config.yaml
encoder_arch: "convnext_v2"
model: "contrastive image-text model"
dataset: "photos of plants and fungi (iNaturalist)"
train_examples: 90422
image_size: 32
crop_scale_min: 0.7
horizontal_flip: true
translate: 0.12
color_jitter: 0.2
tokenizer: "word"
vocab_size: 1482
loss: "softmax"
embed_dim: 384
encoder_isotropic: false
encoder_norm: "rmsnorm"
encoder_activation: "quick_gelu"
encoder_mlp_ratio: 4
encoder_inner_norm: false
encoder_moe: "top_k"
encoder_num_experts: 16
encoder_moe_every: 2
encoder_expert_mlp_ratio: 0.25
encoder_experts_per_token: 2
encoder_shared_expert: false
encoder_patch_size: [2, 2]
encoder_depths: [4, 4, 4]
encoder_widths: [48, 96, 192]
encoder_kernel_size: 7
text_encoder_causal: false
text_encoder_width: 256
text_encoder_layers: 10
text_encoder_norm: "layernorm"
text_encoder_norm_position: "pre"
text_encoder_activation: "gelu"
text_encoder_mlp_ratio: 4
text_encoder_head_dim: 32
text_encoder_fused_qkv: false
text_encoder_bias: "all"
text_encoder_qk_norm: false
text_encoder_parallel_block: false
text_encoder_inner_norm: false
text_encoder_moe: "expert_choice"
text_encoder_num_experts: 8
text_encoder_moe_every: 2
text_encoder_expert_mlp_ratio: 1
text_encoder_experts_per_token: 2
text_encoder_shared_expert: false
text_encoder_positions: "learned"
residual_init: "none"
optimizer: "normuon"
muon_scale: "match_rms_adamw"
lr: 0.0021
momentum: 0.95
nesterov: true
orthogonalizer: "newton_schulz_5"
adamw_lr_other_params: 0.00087
grad_clip: 5.0
steps: 7200
batch_size: 256
epochs: 20.4
lr_schedule: "poly"
final_lr_fraction: 0.01
warmup_steps: 360
weight_decay: 0.2
adamw_weight_decay_other_params: 0.01
Rows from block 5 of the image encoder of a small contrastive image-text model, named by matrix and row number. Rows with one number within an expert belong to one neuron, the router's apart. Each number is 50 + 15 x the weight over its row's rms, rounded and kept within 0 to 99. All counts start at 0.
Before each expert's rows are labels from the 100 images, of 14848, where the router gives the expert most weight on average: "colour at peak" is the nearest of a few named colours to the mean colour under the peak. Only what is clearly more common there than usual is listed. The data: photos of plants and fungi (iNaturalist). In brackets: how many of the 100.
# router: router (encoder.blocks.5.mlp.router.weight, 16x96, trained with AdamW), inputs 0-95
# up: expert up (encoder.blocks.5.mlp.up, 16x16x96), inputs 0-95
# down: expert down (encoder.blocks.5.mlp.down, 16x96x16, transposed), outputs 0-95

# expert 4
colour at peak: green (26)
router.4:61 49 66 38 64 39 60 57 54 67 28 54 51 39 17 55 50 39 36 59 47 28 24 21 67 53 56 64 39 59 56 24 74 48 57 39 51 46 58 19 43 62 69 52 57 71 46 60 48 29 31 76 54 64 73 59 36 30 55 69 36 37 51 25 34 47 55 47 50 39 45 51 61 66 81 38 51 76 79 20 72 57 70 34 59 49 38 48 56 37 28 27 45 69 55 36
up.12:50 65 45 48 63 58 43 44 92 45 39 69 54 39 60 66 52 51 73 42 63 29 80 41 27 50 43 37 58 24 38 28 55 51 55 56 50 50 39 47 58 64 53 42 59 68 45 57 50 67 48 46 56 45 69 38 56 50 56 60 46 31 69 29 53 63 62 53 47 46 55 65 47 97 63 14 29 61 35 61 50 46 43 39 41 55 08 15 37 51 50 12 36 62 67 49
down.12:39 63 14 58 84 52 54 53 58 68 31 37 69 71 42 72 50 50 50 45 39 42 63 57 62 72 44 67 37 68 27 30 47 71 61 50 84 49 40 58 62 52 79 63 63 43 38 67 43 62 45 55 65 69 66 42 48 44 41 42 21 71 44 49 71 75 52 63 55 51 33 27 23 57 53 69 40 48 58 28 34 53 64 55 41 46 41 40 42 45 73 46 79 57 64 77
up.13:57 42 63 43 73 38 78 47 44 69 44 42 29 50 49 59 61 16 33 46 45 35 26 41 54 54 71 57 67 50 38 16 67 48 50 55 43 54 42 82 56 44 47 30 55 63 49 44 44 51 22 50 51 29 61 43 46 71 72 33 53 58 36 37 51 60 40 96 66 32 42 31 48 44 49 17 41 45 39 39 31 58 78 51 39 62 53 63 73 31 51 66 30 36 49 74
down.13:43 32 53 31 22 28 47 44 21 59 19 18 52 53 25 53 69 61 65 62 23 49 74 59 71 61 64 52 45 58 55 65 63 60 38 47 46 54 47 42 36 70 53 31 47 44 54 74 50 48 53 18 58 52 45 48 59 29 68 56 64 43 32 49 73 67 44 49 44 68 84 42 76 32 45 58 64 69 67 37 44 50 50 60 72 82 51 56 73 69 33 37 59 48 44 34
up.14:56 47 38 57 56 44 39 36 27 67 58 43 63 37 36 55 52 56 57 13 73 48 25 54 65 42 43 51 67 48 52 38 66 56 55 24 45 40 50 36 47 57 69 52 08 72 58 44 43 51 15 41 61 47 56 71 68 47 55 56 62 52 56 43 43 39 41 45 52 68 38 36 47 48 72 65 60 39 64 00 79 51 61 45 70 50 83 29 49 58 51 62 58 58 60 24
down.14:52 64 57 39 46 46 35 55 77 57 43 41 38 46 72 43 57 53 34 61 31 46 49 53 19 46 63 48 74 02 40 80 54 38 69 36 33 54 35 54 51 61 55 03 42 49 48 52 76 51 65 68 38 61 37 65 71 48 43 66 20 36 25 49 35 42 41 72 57 40 44 34 55 49 68 49 37 48 58 29 77 58 21 47 44 53 60 29 43 66 45 65 40 53 61 53
up.15:65 49 64 57 26 40 52 39 00 65 49 70 58 44 28 40 55 51 65 35 47 59 73 51 75 53 45 69 59 61 39 46 32 51 62 44 27 56 47 60 44 50 44 62 60 40 50 30 41 41 45 61 50 64 56 51 42 55 56 48 52 43 81 38 46 57 53 24 49 59 39 44 37 01 44 37 51 99 23 39 48 53 39 39 68 49 67 46 50 45 60 58 50 51 47 44
down.15:47 41 55 47 36 35 17 26 61 74 50 33 44 51 59 78 40 36 33 86 42 23 47 62 42 61 42 50 28 50 31 42 30 44 43 51 76 40 33 83 72 52 50 36 67 56 48 49 69 61 63 59 46 50 46 66 42 59 46 54 32 24 60 57 75 60 47 88 37 48 55 26 58 39 72 38 48 62 35 56 52 59 41 59 65 59 32 42 36 43 58 58 12 35 32 61

# expert 11
colour at peak: green (30)
router.11:24 41 79 60 56 66 39 58 62 65 76 46 42 27 58 43 78 54 36 44 63 47 35 71 54 51 57 57 41 42 63 42 67 53 42 25 59 24 58 38 64 54 39 59 43 45 51 22 34 77 26 34 67 44 53 73 43 65 72 80 69 25 46 47 67 61 36 42 43 49 34 38 29 25 25 72 63 43 51 69 70 41 60 50 57 70 65 35 50 43 40 74 43 75 52 48
up.12:49 42 46 46 38 56 98 52 18 58 59 44 48 21 50 42 53 56 76 44 51 47 35 12 28 62 42 47 57 44 41 33 38 51 65 57 29 53 29 48 42 65 55 71 69 36 27 44 57 51 33 64 45 35 48 22 49 58 68 42 74 68 51 49 62 55 48 76 53 70 79 62 55 56 59 27 52 19 36 48 51 32 59 56 48 62 78 31 50 45 51 46 16 46 62 38
down.12:25 39 49 35 44 56 41 66 31 49 51 53 46 47 66 24 88 34 54 39 67 60 44 40 51 55 50 42 71 48 20 50 62 40 11 45 58 54 55 39 33 36 24 39 73 50 50 28 42 25 83 27 73 53 56 67 58 39 68 09 64 46 64 41 38 70 42 30 57 76 39 51 43 45 55 59 58 49 35 41 68 42 43 48 47 40 39 59 50 40 63 54 74 59 20 51
up.13:66 60 72 57 55 77 56 57 64 30 61 33 45 43 82 65 46 30 53 48 43 37 36 28 52 40 53 39 47 53 40 27 49 48 37 35 17 47 36 61 39 48 52 57 27 40 65 42 40 50 71 58 49 55 56 57 49 44 36 76 60 26 50 64 45 44 41 34 48 19 23 48 65 71 51 68 61 55 10 54 65 45 41 15 51 26 30 42 47 68 57 67 49 23 59 83
down.13:35 38 36 46 31 34 55 53 52 28 69 47 56 40 52 25 53 77 35 90 43 44 49 30 48 53 59 51 67 48 62 71 56 46 55 62 36 55 48 32 72 48 59 65 67 40 46 43 29 50 00 62 60 42 51 37 68 38 69 67 51 43 62 29 41 38 50 26 35 68 23 48 41 34 45 53 69 51 19 69 55 49 41 60 73 44 44 75 63 61 60 82 43 33 63 48
up.14:27 48 49 79 79 43 44 67 32 66 45 33 68 54 40 75 50 71 51 57 50 75 67 64 49 51 33 49 37 56 73 68 68 40 24 50 75 60 35 59 46 65 40 50 40 37 45 53 56 53 36 57 47 52 41 61 38 66 40 81 68 55 38 54 21 80 57 60 50 83 08 57 81 45 56 61 57 67 43 48 67 42 32 51 41 37 49 54 58 61 69 62 20 54 51 52
down.14:74 44 32 37 69 52 66 50 69 47 46 38 48 56 53 47 58 43 68 66 61 38 46 40 42 57 26 86 36 42 37 42 71 43 46 90 36 71 39 62 43 28 23 71 46 79 37 44 57 52 47 27 50 49 65 57 38 38 57 64 57 65 52 50 62 23 72 36 51 69 64 58 71 51 25 24 48 60 39 50 25 54 44 44 36 84 65 73 63 35 27 37 63 54 60 44
up.15:63 61 73 44 44 20 37 49 51 52 35 57 47 44 41 43 08 24 65 50 44 54 36 39 44 45 48 48 45 31 49 60 80 62 74 38 45 52 56 44 59 48 47 82 44 54 46 25 62 49 59 91 57 58 54 41 52 43 56 57 82 54 60 34 65 54 34 96 57 20 61 69 59 54 39 57 54 47 64 65 36 71 78 63 57 65 43 60 67 49 41 35 33 49 42 69
down.15:43 18 78 74 28 40 53 58 60 68 52 55 33 23 38 44 46 67 54 29 71 49 61 73 65 72 29 46 32 49 07 75 70 18 49 51 30 56 42 34 47 41 43 36 84 43 57 65 48 57 60 60 35 70 57 45 75 49 63 60 54 58 51 62 47 37 15 35 39 50 68 50 40 48 70 37 58 49 57 53 36 64 46 59 68 45 66 58 72 42 60 59 55 55 58 64

# expert 5
colour at peak: cyan (30)
router.5:37 53 43 53 80 38 24 36 42 39 31 53 50 27 44 40 65 56 62 45 34 46 29 73 55 41 55 32 37 47 64 39 34 47 50 66 29 72 68 30 47 33 32 17 22 64 41 54 32 50 61 30 45 43 50 41 50 37 53 62 36 42 43 43 60 53 32 27 39 68 30 29 63 72 49 74 83 44 30 35 46 43 74 60 35 66 31 33 23 51 74 63 52 45 48 66
up.12:58 39 83 54 80 44 59 40 31 45 50 63 45 41 42 63 66 36 51 52 47 39 49 89 52 48 23 75 54 38 27 69 21 46 34 45 35 65 58 31 54 74 47 39 65 30 47 38 50 52 49 43 54 51 37 51 34 40 53 35 46 64 58 61 55 56 36 28 34 41 67 46 61 65 64 40 69 89 56 75 45 49 86 52 34 48 04 64 56 46 57 49 54 66 42 38
down.12:41 69 36 31 73 66 56 30 34 48 52 52 72 54 43 44 57 30 66 42 72 42 56 16 64 55 70 37 58 50 23 29 57 51 35 18 42 23 55 54 43 57 53 76 46 36 15 44 56 53 38 50 57 50 50 59 67 41 60 54 43 64 35 40 68 49 47 42 37 72 50 37 57 60 68 76 35 66 42 56 37 73 53 62 09 59 22 80 28 53 59 47 56 37 62 50
up.13:49 59 41 63 53 57 53 51 27 65 28 44 52 33 56 74 53 29 32 46 37 54 29 16 55 50 60 46 37 39 37 21 42 56 39 13 48 44 41 41 55 35 40 30 18 81 66 30 32 46 45 38 56 35 42 54 43 27 38 19 87 32 50 32 48 45 53 61 54 12 49 56 64 40 77 57 46 53 46 59 53 41 39 52 61 65 76 41 38 60 51 48 39 34 38 32
down.13:53 50 43 61 31 81 62 81 62 55 37 42 57 31 67 84 37 51 55 74 48 60 73 48 50 60 74 75 52 47 31 49 52 45 72 64 79 57 21 32 44 48 70 50 76 20 54 43 39 42 37 21 73 35 50 67 62 52 27 40 48 34 73 46 41 71 38 57 34 42 33 51 46 43 55 29 52 47 53 59 39 76 41 63 51 48 68 55 61 67 53 56 33 24 44 59
up.14:57 64 50 62 61 48 13 35 53 40 36 56 67 42 45 42 40 37 61 60 63 38 30 63 41 48 45 71 41 43 53 59 50 62 61 34 56 48 45 27 63 47 49 32 11 82 61 64 29 63 36 32 59 21 44 46 40 83 83 54 24 64 48 61 68 51 41 01 56 72 38 48 49 70 45 53 65 40 75 63 45 52 53 67 47 71 66 52 54 33 46 43 53 65 53 47
down.14:54 31 67 45 37 52 25 23 41 51 56 45 49 27 46 32 65 64 44 37 36 46 84 19 38 40 49 66 70 40 39 73 53 13 48 35 34 53 54 48 67 72 33 39 37 38 47 72 39 20 57 58 64 72 57 46 51 73 66 48 61 32 53 66 31 35 44 51 55 70 76 68 59 73 54 48 55 59 47 41 31 71 27 66 57 69 50 31 70 66 55 39 31 55 62 45
up.15:53 57 43 59 79 54 48 30 38 53 45 53 53 55 34 49 57 57 87 39 62 53 20 36 53 47 32 72 64 40 54 18 43 46 49 45 29 61 49 45 61 78 51 22 60 27 39 70 33 43 34 32 48 56 49 45 47 49 35 36 23 39 64 65 63 69 57 30 46 78 58 45 80 57 41 13 66 28 52 72 53 46 59 53 17 46 52 50 23 40 48 37 72 43 39 62
down.15:59 41 64 40 52 63 39 38 51 73 28 59 36 60 64 61 50 75 58 23 59 38 61 38 41 46 55 42 53 55 53 58 53 76 25 31 39 62 24 57 30 55 26 44 56 84 24 67 49 64 62 67 58 49 47 67 55 58 46 27 54 55 32 36 40 50 43 46 57 42 85 66 38 53 63 72 58 72 72 66 63 12 57 37 20 73 49 45 52 61 57 36 58 20 59 42

# expert 0
colour at peak: grey (76)
router.0:67 51 66 55 39 70 36 53 75 41 63 63 29 33 26 77 50 57 66 37 40 26 50 23 64 46 58 46 54 29 31 70 55 45 76 42 66 29 24 66 64 53 68 36 58 54 49 30 78 53 58 57 77 38 48 50 32 40 66 81 49 43 69 40 38 69 66 69 44 42 51 32 43 52 64 34 52 68 39 42 32 40 59 58 36 63 81 51 56 53 79 23 56 43 64 47
up.12:60 38 60 26 34 52 73 56 47 74 77 44 38 65 80 48 58 54 27 40 37 36 50 69 63 46 54 54 44 46 26 70 67 59 34 58 57 58 68 47 35 70 66 38 28 32 65 58 22 66 72 38 35 65 68 48 53 02 46 54 57 42 67 44 51 49 58 54 35 49 76 42 30 44 68 53 30 75 55 47 50 60 45 36 60 45 44 56 62 64 78 62 71 48 25 68
down.12:30 30 50 38 50 41 53 24 38 64 27 49 47 75 44 38 45 63 57 51 59 20 51 55 33 59 39 40 39 37 29 38 47 52 28 18 53 62 35 38 64 40 43 51 56 52 64 42 44 45 60 59 36 61 42 63 26 35 75 78 75 32 30 41 56 53 51 44 75 27 25 38 61 71 45 53 50 89 65 75 50 68 44 55 47 61 27 65 46 78 22 34 55 63 43 59
up.13:43 46 71 62 78 74 33 50 88 54 67 58 58 53 48 34 66 67 33 42 56 34 26 49 47 41 25 40 32 73 49 49 49 57 45 48 61 29 53 61 35 43 58 49 35 44 66 28 40 37 16 42 49 46 43 76 54 53 49 46 38 42 46 50 38 52 44 27 42 44 46 49 11 46 60 61 46 46 48 42 44 46 28 46 39 49 80 80 20 55 69 41 41 52 61 99
down.13:32 44 54 44 57 84 40 43 53 58 57 72 58 61 33 50 25 46 51 41 57 57 55 31 76 63 46 55 56 77 51 25 57 70 40 71 71 42 39 30 44 42 36 81 62 33 37 67 83 66 54 38 12 68 40 72 43 26 45 66 52 62 55 27 45 45 61 50 37 44 32 40 55 42 55 53 45 38 61 31 37 40 57 37 60 49 52 92 50 46 39 48 26 53 35 75
up.14:49 69 54 50 71 34 04 44 81 65 39 77 66 45 22 26 76 75 36 32 57 44 23 40 69 60 51 62 41 50 41 55 43 38 34 39 55 55 53 07 53 46 55 28 50 43 69 78 58 52 76 45 51 32 54 44 46 50 76 53 35 48 53 37 51 61 43 49 39 60 51 38 49 69 46 36 45 57 72 56 47 55 54 57 53 48 48 49 59 67 45 22 89 45 63 51
down.14:24 43 57 79 17 69 75 62 85 64 47 67 63 47 51 28 50 54 75 42 48 57 60 51 36 59 42 58 31 48 35 50 23 41 78 64 52 38 52 18 55 43 69 54 59 47 42 67 68 73 57 38 81 43 52 43 55 25 67 58 42 61 53 50 78 56 60 80 58 55 68 39 42 47 69 47 50 55 49 50 33 69 27 63 35 47 31 34 27 24 38 42 47 55 52 54
up.15:55 50 64 53 09 50 40 37 73 47 54 34 79 73 77 37 43 66 52 47 72 55 56 33 32 46 54 46 54 61 42 52 39 68 52 42 30 51 43 67 39 42 58 55 51 75 68 59 43 38 61 49 52 56 53 38 50 33 77 45 28 43 69 54 64 57 31 20 41 62 62 33 24 38 48 17 16 20 56 39 45 53 23 53 41 57 72 35 38 40 60 53 73 42 68 28
down.15:56 71 40 41 69 63 54 42 56 71 58 57 48 30 47 22 36 18 24 35 47 57 45 31 57 34 18 67 40 45 41 49 61 71 53 52 52 51 65 62 65 48 30 64 42 78 41 24 53 45 60 32 37 41 80 47 50 68 59 36 48 43 47 24 39 44 54 50 72 19 59 62 13 63 66 49 63 32 32 45 20 71 48 50 53 70 61 65 67 30 39 54 35 46 42 61