config = dict(
    encoder_arch='convnext_v2',
    crop_scale_min=0.7,
    embed_dim=384,
    encoder_patch_size=[2, 2],
    text_encoder_expert_mlp_ratio=1,
    warmup_steps=360,
    adamw_weight_decay_other_params=0.01,
)
Rows from block 3 of the text encoder of a small contrastive image-text model, named by matrix and row number. Rows with one number within an expert belong to one neuron, the router's apart. Each number is 50 + 15 x the weight over its row's rms, rounded and kept within 0 to 99. All counts start at 0.
After each expert's rows are labels from the 100 texts, of 14848, where the router gives the expert most weight on average: "tokens" is the input token at the peak. Only what is clearly more common there than usual is listed. The data: photos of plants and fungi (iNaturalist).
# router: router (text_encoder.blocks.3.mlp.router.weight, 8x256, trained with AdamW), inputs 128-255
# up: expert up (text_encoder.blocks.3.mlp.up, 8x256x256), inputs 128-255
# down: expert down (text_encoder.blocks.3.mlp.down, 8x256x256, transposed), outputs 128-255

# expert 6
router.6:38 25 59 71 67 40 31 68 52 37 31 44 40 62 37 52 54 50 78 36 40 58 48 75 53 77 37 57 40 58 59 65 36 28 82 44 58 42 39 42 71 27 60 46 74 56 45 34 56 59 44 29 64 45 39 42 36 54 36 56 32 44 44 41 61 39 31 42 52 54 47 47 31 34 45 76 36 70 38 40 47 76 36 66 25 38 46 46 49 52 45 61 59 69 38 33 30 46 44 39 50 22 63 54 66 55 64 77 35 27 50 39 22 44 35 37 53 21 52 15 43 51 35 64 27 45 28 62
up.5:50 42 47 58 33 60 64 30 56 20 76 75 55 68 43 31 50 73 65 50 25 49 46 52 80 46 47 63 31 57 61 75 44 35 73 45 56 25 52 65 36 38 35 39 39 43 43 33 47 54 40 70 25 74 59 68 55 48 64 45 44 53 61 43 17 64 36 65 35 36 24 60 82 56 21 47 19 70 38 67 61 47 50 83 54 49 47 45 58 37 42 44 17 32 54 43 42 34 58 67 20 51 38 89 79 54 66 63 54 56 52 74 25 57 30 54 49 65 42 55 55 82 40 67 31 58 26 64
down.5:34 30 23 67 44 21 51 50 82 52 40 60 69 65 33 68 54 50 37 27 48 40 70 47 61 58 29 40 51 50 50 75 42 21 55 56 50 89 42 65 37 55 41 72 47 52 43 43 30 31 22 50 46 78 41 35 40 65 46 58 41 62 40 45 69 66 42 40 12 34 56 44 46 50 76 54 51 71 53 60 33 23 42 49 50 28 58 53 28 48 72 45 48 15 48 72 68 54 52 71 38 54 74 73 71 56 60 61 57 55 50 45 43 59 50 53 61 23 69 30 64 36 67 63 57 62 30 36
tokens: "artemisia"; "amaranthaceae"; "family"; "galium"

# expert 7
router.7:47 61 52 74 48 32 46 35 50 48 62 52 61 46 50 38 52 58 27 78 37 44 68 86 65 56 62 62 90 69 64 52 27 38 43 54 47 42 80 39 64 58 32 58 55 45 42 50 47 45 39 42 59 46 61 35 47 79 27 57 46 63 71 46 60 69 51 51 41 60 70 48 39 54 61 17 63 63 27 41 44 51 68 08 44 23 53 45 59 69 52 51 35 48 37 44 65 40 55 26 48 37 42 46 34 35 74 52 53 45 42 83 49 60 45 75 56 37 41 32 70 62 37 49 42 10 59 52
up.5:71 68 46 46 42 76 48 57 35 64 44 72 56 51 62 41 69 41 61 49 32 47 33 36 52 43 37 61 64 39 47 54 53 39 57 57 57 75 22 43 56 63 31 32 58 34 48 41 68 64 26 51 44 53 51 51 67 66 59 68 72 57 59 42 45 80 56 51 33 52 29 65 40 67 50 44 55 27 57 29 62 38 48 60 49 41 39 62 50 44 47 22 35 84 37 33 12 42 75 45 56 36 65 64 52 53 51 38 47 28 42 41 35 48 24 40 60 58 85 51 18 21 33 34 17 60 72 40
down.5:73 62 68 38 88 52 41 59 47 65 41 52 62 71 46 63 58 67 60 62 65 41 49 33 52 48 52 35 45 56 21 42 45 71 66 48 53 25 52 82 75 22 75 38 52 38 41 67 60 73 62 45 56 38 41 60 50 76 39 47 48 59 51 23 46 30 73 33 52 32 49 29 52 28 76 36 80 42 41 60 67 66 76 58 60 43 68 49 19 61 34 48 43 55 86 48 67 36 43 44 29 38 19 62 46 60 23 58 77 40 58 29 33 58 66 32 28 43 62 49 60 50 56 53 48 27 41 66
tokens: "("; "chimaphila"; "rue"

# expert 2
router.2:64 41 56 40 61 70 27 61 27 43 24 42 55 21 54 68 49 28 60 35 55 32 42 68 53 55 54 50 76 28 40 41 53 78 53 67 63 45 40 63 46 44 53 44 64 67 18 57 59 40 63 43 49 55 20 53 23 50 34 40 40 41 27 77 63 56 44 37 65 48 72 66 48 49 46 67 53 68 40 46 45 54 42 55 38 53 50 73 35 68 36 58 65 54 63 42 60 46 43 59 48 80 44 30 27 37 47 39 42 67 58 56 53 74 72 39 39 20 25 73 82 41 57 31 39 70 40 40
up.5:79 12 88 58 28 34 34 60 44 57 60 20 40 69 39 52 54 64 69 78 61 50 57 42 33 53 40 74 52 46 53 35 41 71 31 30 55 44 64 42 43 44 53 51 59 34 43 68 29 42 67 63 27 30 52 43 86 40 59 58 65 58 44 45 38 65 66 78 52 51 40 28 29 68 36 37 46 25 66 45 71 75 39 50 37 26 72 86 62 46 49 26 33 52 68 52 49 26 35 37 55 43 40 61 28 55 49 50 31 34 53 59 34 35 27 37 61 54 58 45 61 72 37 42 58 58 53 50
down.5:49 61 47 60 47 29 53 62 64 45 34 58 23 55 50 84 58 61 77 26 51 47 96 43 50 52 38 51 32 60 66 35 38 42 36 22 55 44 66 70 29 52 40 58 80 55 65 53 48 80 67 49 26 18 30 64 71 36 73 61 40 65 62 54 60 37 53 56 47 52 55 54 52 61 54 58 75 55 63 60 63 50 04 46 50 31 68 23 70 76 49 39 18 37 41 46 45 60 53 36 45 62 51 20 68 41 26 63 57 51 47 64 72 47 63 39 50 43 69 44 62 68 41 49 58 44 44 59
tokens: "viscum"; "yucca"; "class"; "fagales"

# expert 4
router.4:33 50 36 50 29 67 55 64 56 54 60 74 64 37 68 27 72 67 22 40 41 68 29 23 65 32 60 25 52 51 63 69 61 27 59 54 63 29 47 39 29 60 65 65 50 55 65 60 46 25 57 58 47 18 52 35 59 44 42 56 35 41 32 13 71 63 42 56 40 56 48 54 63 40 33 65 36 50 75 49 27 52 52 54 92 68 38 59 51 25 43 33 38 36 50 49 25 43 39 59 43 52 61 51 47 57 45 31 36 29 46 61 46 46 18 51 48 49 47 51 24 78 66 77 39 32 58 42
up.5:55 42 41 42 72 26 69 18 54 57 69 37 58 54 65 15 67 15 47 41 40 65 50 71 49 53 39 53 73 21 53 46 25 91 49 75 80 57 36 64 55 45 30 59 51 58 46 41 72 40 53 72 45 65 26 42 49 61 51 45 90 50 59 53 53 36 45 42 45 60 49 67 52 47 62 31 98 60 38 46 38 66 42 61 71 57 28 53 26 30 70 67 48 35 52 36 45 41 34 54 42 38 53 49 38 42 37 51 55 72 50 51 76 27 56 63 61 52 55 50 77 55 29 60 13 61 43 48
down.5:62 24 33 22 28 41 26 30 71 52 46 49 52 52 11 49 37 31 64 84 72 48 32 50 55 44 55 72 41 38 34 40 54 59 64 71 55 21 44 60 82 41 44 41 63 35 53 42 50 56 51 56 59 33 43 60 71 46 31 51 25 55 61 55 36 51 27 40 77 31 45 53 46 58 32 59 55 79 36 40 48 51 63 46 23 50 55 36 56 74 37 80 86 67 54 34 57 56 44 63 31 48 60 61 43 49 45 43 59 54 46 63 21 27 35 80 23 47 46 60 31 65 56 35 44 66 38 43
tokens: "cactus"

# expert 0
router.0:60 54 40 61 37 30 80 36 81 36 53 34 57 55 33 62 67 33 65 60 78 37 39 28 28 52 63 23 48 68 28 46 63 45 49 47 37 58 58 64 59 58 58 40 13 59 84 44 45 64 51 70 33 42 48 63 28 22 54 58 34 61 51 61 44 66 67 56 37 36 52 13 60 60 66 50 44 27 44 21 28 44 54 45 84 72 48 47 38 36 36 42 53 57 40 53 46 61 52 46 40 58 48 49 58 35 21 44 35 38 35 28 76 44 36 65 46 60 66 73 59 53 58 72 61 61 76 68
up.5:62 17 65 65 56 53 65 51 50 41 52 52 56 36 64 54 51 79 44 43 53 39 55 62 13 36 43 42 31 53 44 42 62 60 28 56 69 58 41 47 45 53 34 28 54 51 76 49 41 29 63 41 27 42 52 31 69 51 80 51 92 59 59 29 68 48 41 25 29 46 26 53 32 54 44 55 32 49 64 58 61 51 62 63 46 45 31 66 55 57 33 77 48 49 21 53 44 48 49 38 27 36 62 59 55 36 64 58 61 65 36 54 34 74 64 70 46 68 37 43 55 36 55 59 49 58 40 54
down.5:44 43 64 48 57 12 53 90 58 73 60 78 95 59 45 38 46 45 31 54 17 16 56 75 42 45 29 50 54 20 29 70 66 51 42 62 51 38 45 37 45 41 50 35 35 61 36 54 45 63 38 51 56 40 66 56 64 36 39 19 58 36 45 27 64 52 39 58 24 47 52 72 71 59 46 46 37 60 43 45 50 37 47 49 85 58 45 34 29 46 60 76 58 65 46 57 60 75 87 46 17 19 65 65 46 57 45 50 53 38 48 31 30 53 27 87 34 28 61 46 37 47 71 74 68 55 50 34
tokens: "cowslip"; "magnoliopsida"; "tongue"; "sonchus"

# expert 5
router.5:50 67 48 38 52 37 68 39 35 22 65 57 44 68 42 56 32 66 61 78 61 64 63 50 58 18 82 74 24 50 56 49 39 56 66 50 49 44 50 37 63 38 32 63 46 32 20 64 67 75 49 56 58 19 45 52 80 48 52 33 47 66 41 75 31 21 37 66 51 59 69 55 41 46 51 65 42 47 27 70 69 45 44 54 60 28 79 64 67 44 84 59 46 41 51 20 71 31 56 55 65 52 08 40 43 57 43 46 66 35 50 51 56 58 70 30 56 52 72 57 58 24 31 58 52 50 48 39
up.5:72 57 68 53 49 53 41 49 49 71 57 29 42 45 76 39 43 62 63 24 55 83 68 56 54 74 37 59 30 13 58 70 45 47 50 56 66 59 86 32 33 30 47 53 39 36 48 25 61 64 58 39 33 35 72 49 79 54 79 62 49 39 55 66 53 62 49 52 51 70 58 53 19 70 82 25 41 25 50 60 59 37 47 33 45 47 55 49 55 57 65 67 46 42 45 41 28 45 38 57 65 73 24 64 36 55 68 54 45 36 71 34 44 60 45 57 72 59 45 67 50 59 27 52 48 76 40 32
down.5:71 55 29 47 47 54 64 51 51 57 34 62 31 62 39 44 32 70 42 39 36 23 52 64 69 34 50 39 48 53 33 19 59 36 51 85 46 50 39 43 40 42 72 31 69 55 43 62 70 59 43 63 39 33 66 49 23 44 23 51 27 35 11 31 22 58 45 47 56 47 61 64 66 68 41 37 59 47 93 14 82 63 42 81 59 59 73 73 38 51 52 51 54 52 29 44 84 29 45 32 31 39 62 58 51 44 25 71 30 52 46 57 66 40 71 32 55 36 54 41 60 47 52 56 44 49 28 44
tokens: ","; "family"

# expert 1
router.1:55 26 40 41 69 57 65 44 50 42 85 57 64 62 46 14 42 54 22 47 53 49 62 34 75 49 76 67 44 39 63 64 61 30 66 66 38 39 34 58 67 46 16 59 55 31 38 63 49 37 33 58 41 60 50 46 78 34 51 80 77 40 55 33 54 52 51 50 39 68 45 54 42 47 71 33 33 64 66 69 69 34 56 66 39 37 61 40 55 49 45 26 31 26 68 62 75 57 44 52 60 51 21 64 42 47 58 40 56 44 62 55 47 12 58 40 40 66 75 24 38 48 49 36 59 39 52 48
up.5:42 42 43 61 37 59 61 49 60 31 57 65 40 45 82 24 61 33 34 56 25 59 40 57 43 39 53 47 72 33 70 51 46 56 56 49 52 45 71 35 34 57 63 44 59 70 61 52 28 29 53 46 53 65 52 56 58 38 31 55 62 42 53 66 70 34 12 35 29 77 62 53 55 55 32 29 46 38 47 35 54 42 64 42 60 70 53 69 72 47 61 39 41 42 39 28 37 62 64 28 46 47 80 59 69 53 69 41 24 36 23 50 51 54 52 74 54 37 58 81 58 32 47 33 34 99 56 36
down.5:56 71 55 33 67 41 45 34 43 55 68 36 67 50 46 53 25 58 35 66 61 31 60 42 59 71 43 78 22 79 22 52 47 54 21 56 56 18 58 91 78 51 38 61 39 23 47 33 37 51 54 48 76 68 48 55 50 31 67 32 45 54 43 39 40 46 73 66 80 47 41 62 57 60 61 39 35 53 66 40 63 45 34 73 52 32 67 34 36 75 43 64 46 40 54 58 57 35 44 76 41 63 35 57 55 22 48 59 72 82 39 44 21 55 45 40 39 66 34 36 52 60 54 70 81 35 49 39
tokens: ","; "geraniaceae"; "fabaceae"

# expert 3
router.3:68 60 54 34 57 54 44 70 43 45 46 49 49 77 56 73 65 78 25 46 42 65 73 78 41 38 30 51 52 54 38 54 56 46 32 49 48 44 54 71 48 63 62 63 39 45 39 57 43 72 44 64 53 42 56 63 57 41 76 65 46 46 71 35 52 43 42 44 35 56 69 67 30 59 64 55 40 32 60 82 68 06 72 71 25 46 68 28 65 34 41 43 60 36 72 55 39 82 49 71 64 50 54 57 53 57 68 36 62 67 36 28 32 44 62 37 62 41 53 19 41 29 66 35 63 48 19 49
up.5:47 68 42 46 36 39 55 45 66 49 63 56 73 79 23 65 42 57 34 41 39 57 42 38 75 58 04 39 52 68 46 35 47 40 42 40 29 63 47 26 20 55 48 55 57 76 34 56 38 43 78 40 51 41 60 33 53 53 73 62 43 61 45 52 39 37 43 45 46 59 43 25 56 56 36 77 41 41 62 62 43 04 53 47 12 56 41 37 24 35 32 46 33 46 37 71 56 49 41 71 54 48 71 68 40 47 50 52 36 33 39 44 56 55 52 71 91 35 68 34 57 55 69 66 63 68 56 58
down.5:53 25 49 55 61 57 59 47 45 79 52 51 47 52 70 53 42 77 65 54 62 36 54 56 34 73 71 56 46 48 75 35 50 47 48 32 61 23 55 44 78 90 48 50 46 24 54 64 65 60 46 57 65 35 27 48 77 63 41 42 64 50 39 49 69 54 31 38 64 54 43 45 59 46 56 27 48 51 49 37 39 83 90 56 68 39 58 57 49 62 40 56 61 49 72 43 31 45 76 21 50 28 58 40 35 38 46 60 71 35 44 31 40 41 41 28 49 46 32 35 28 42 34 62 42 73 44 37
tokens: "arvense"; "clover"; "("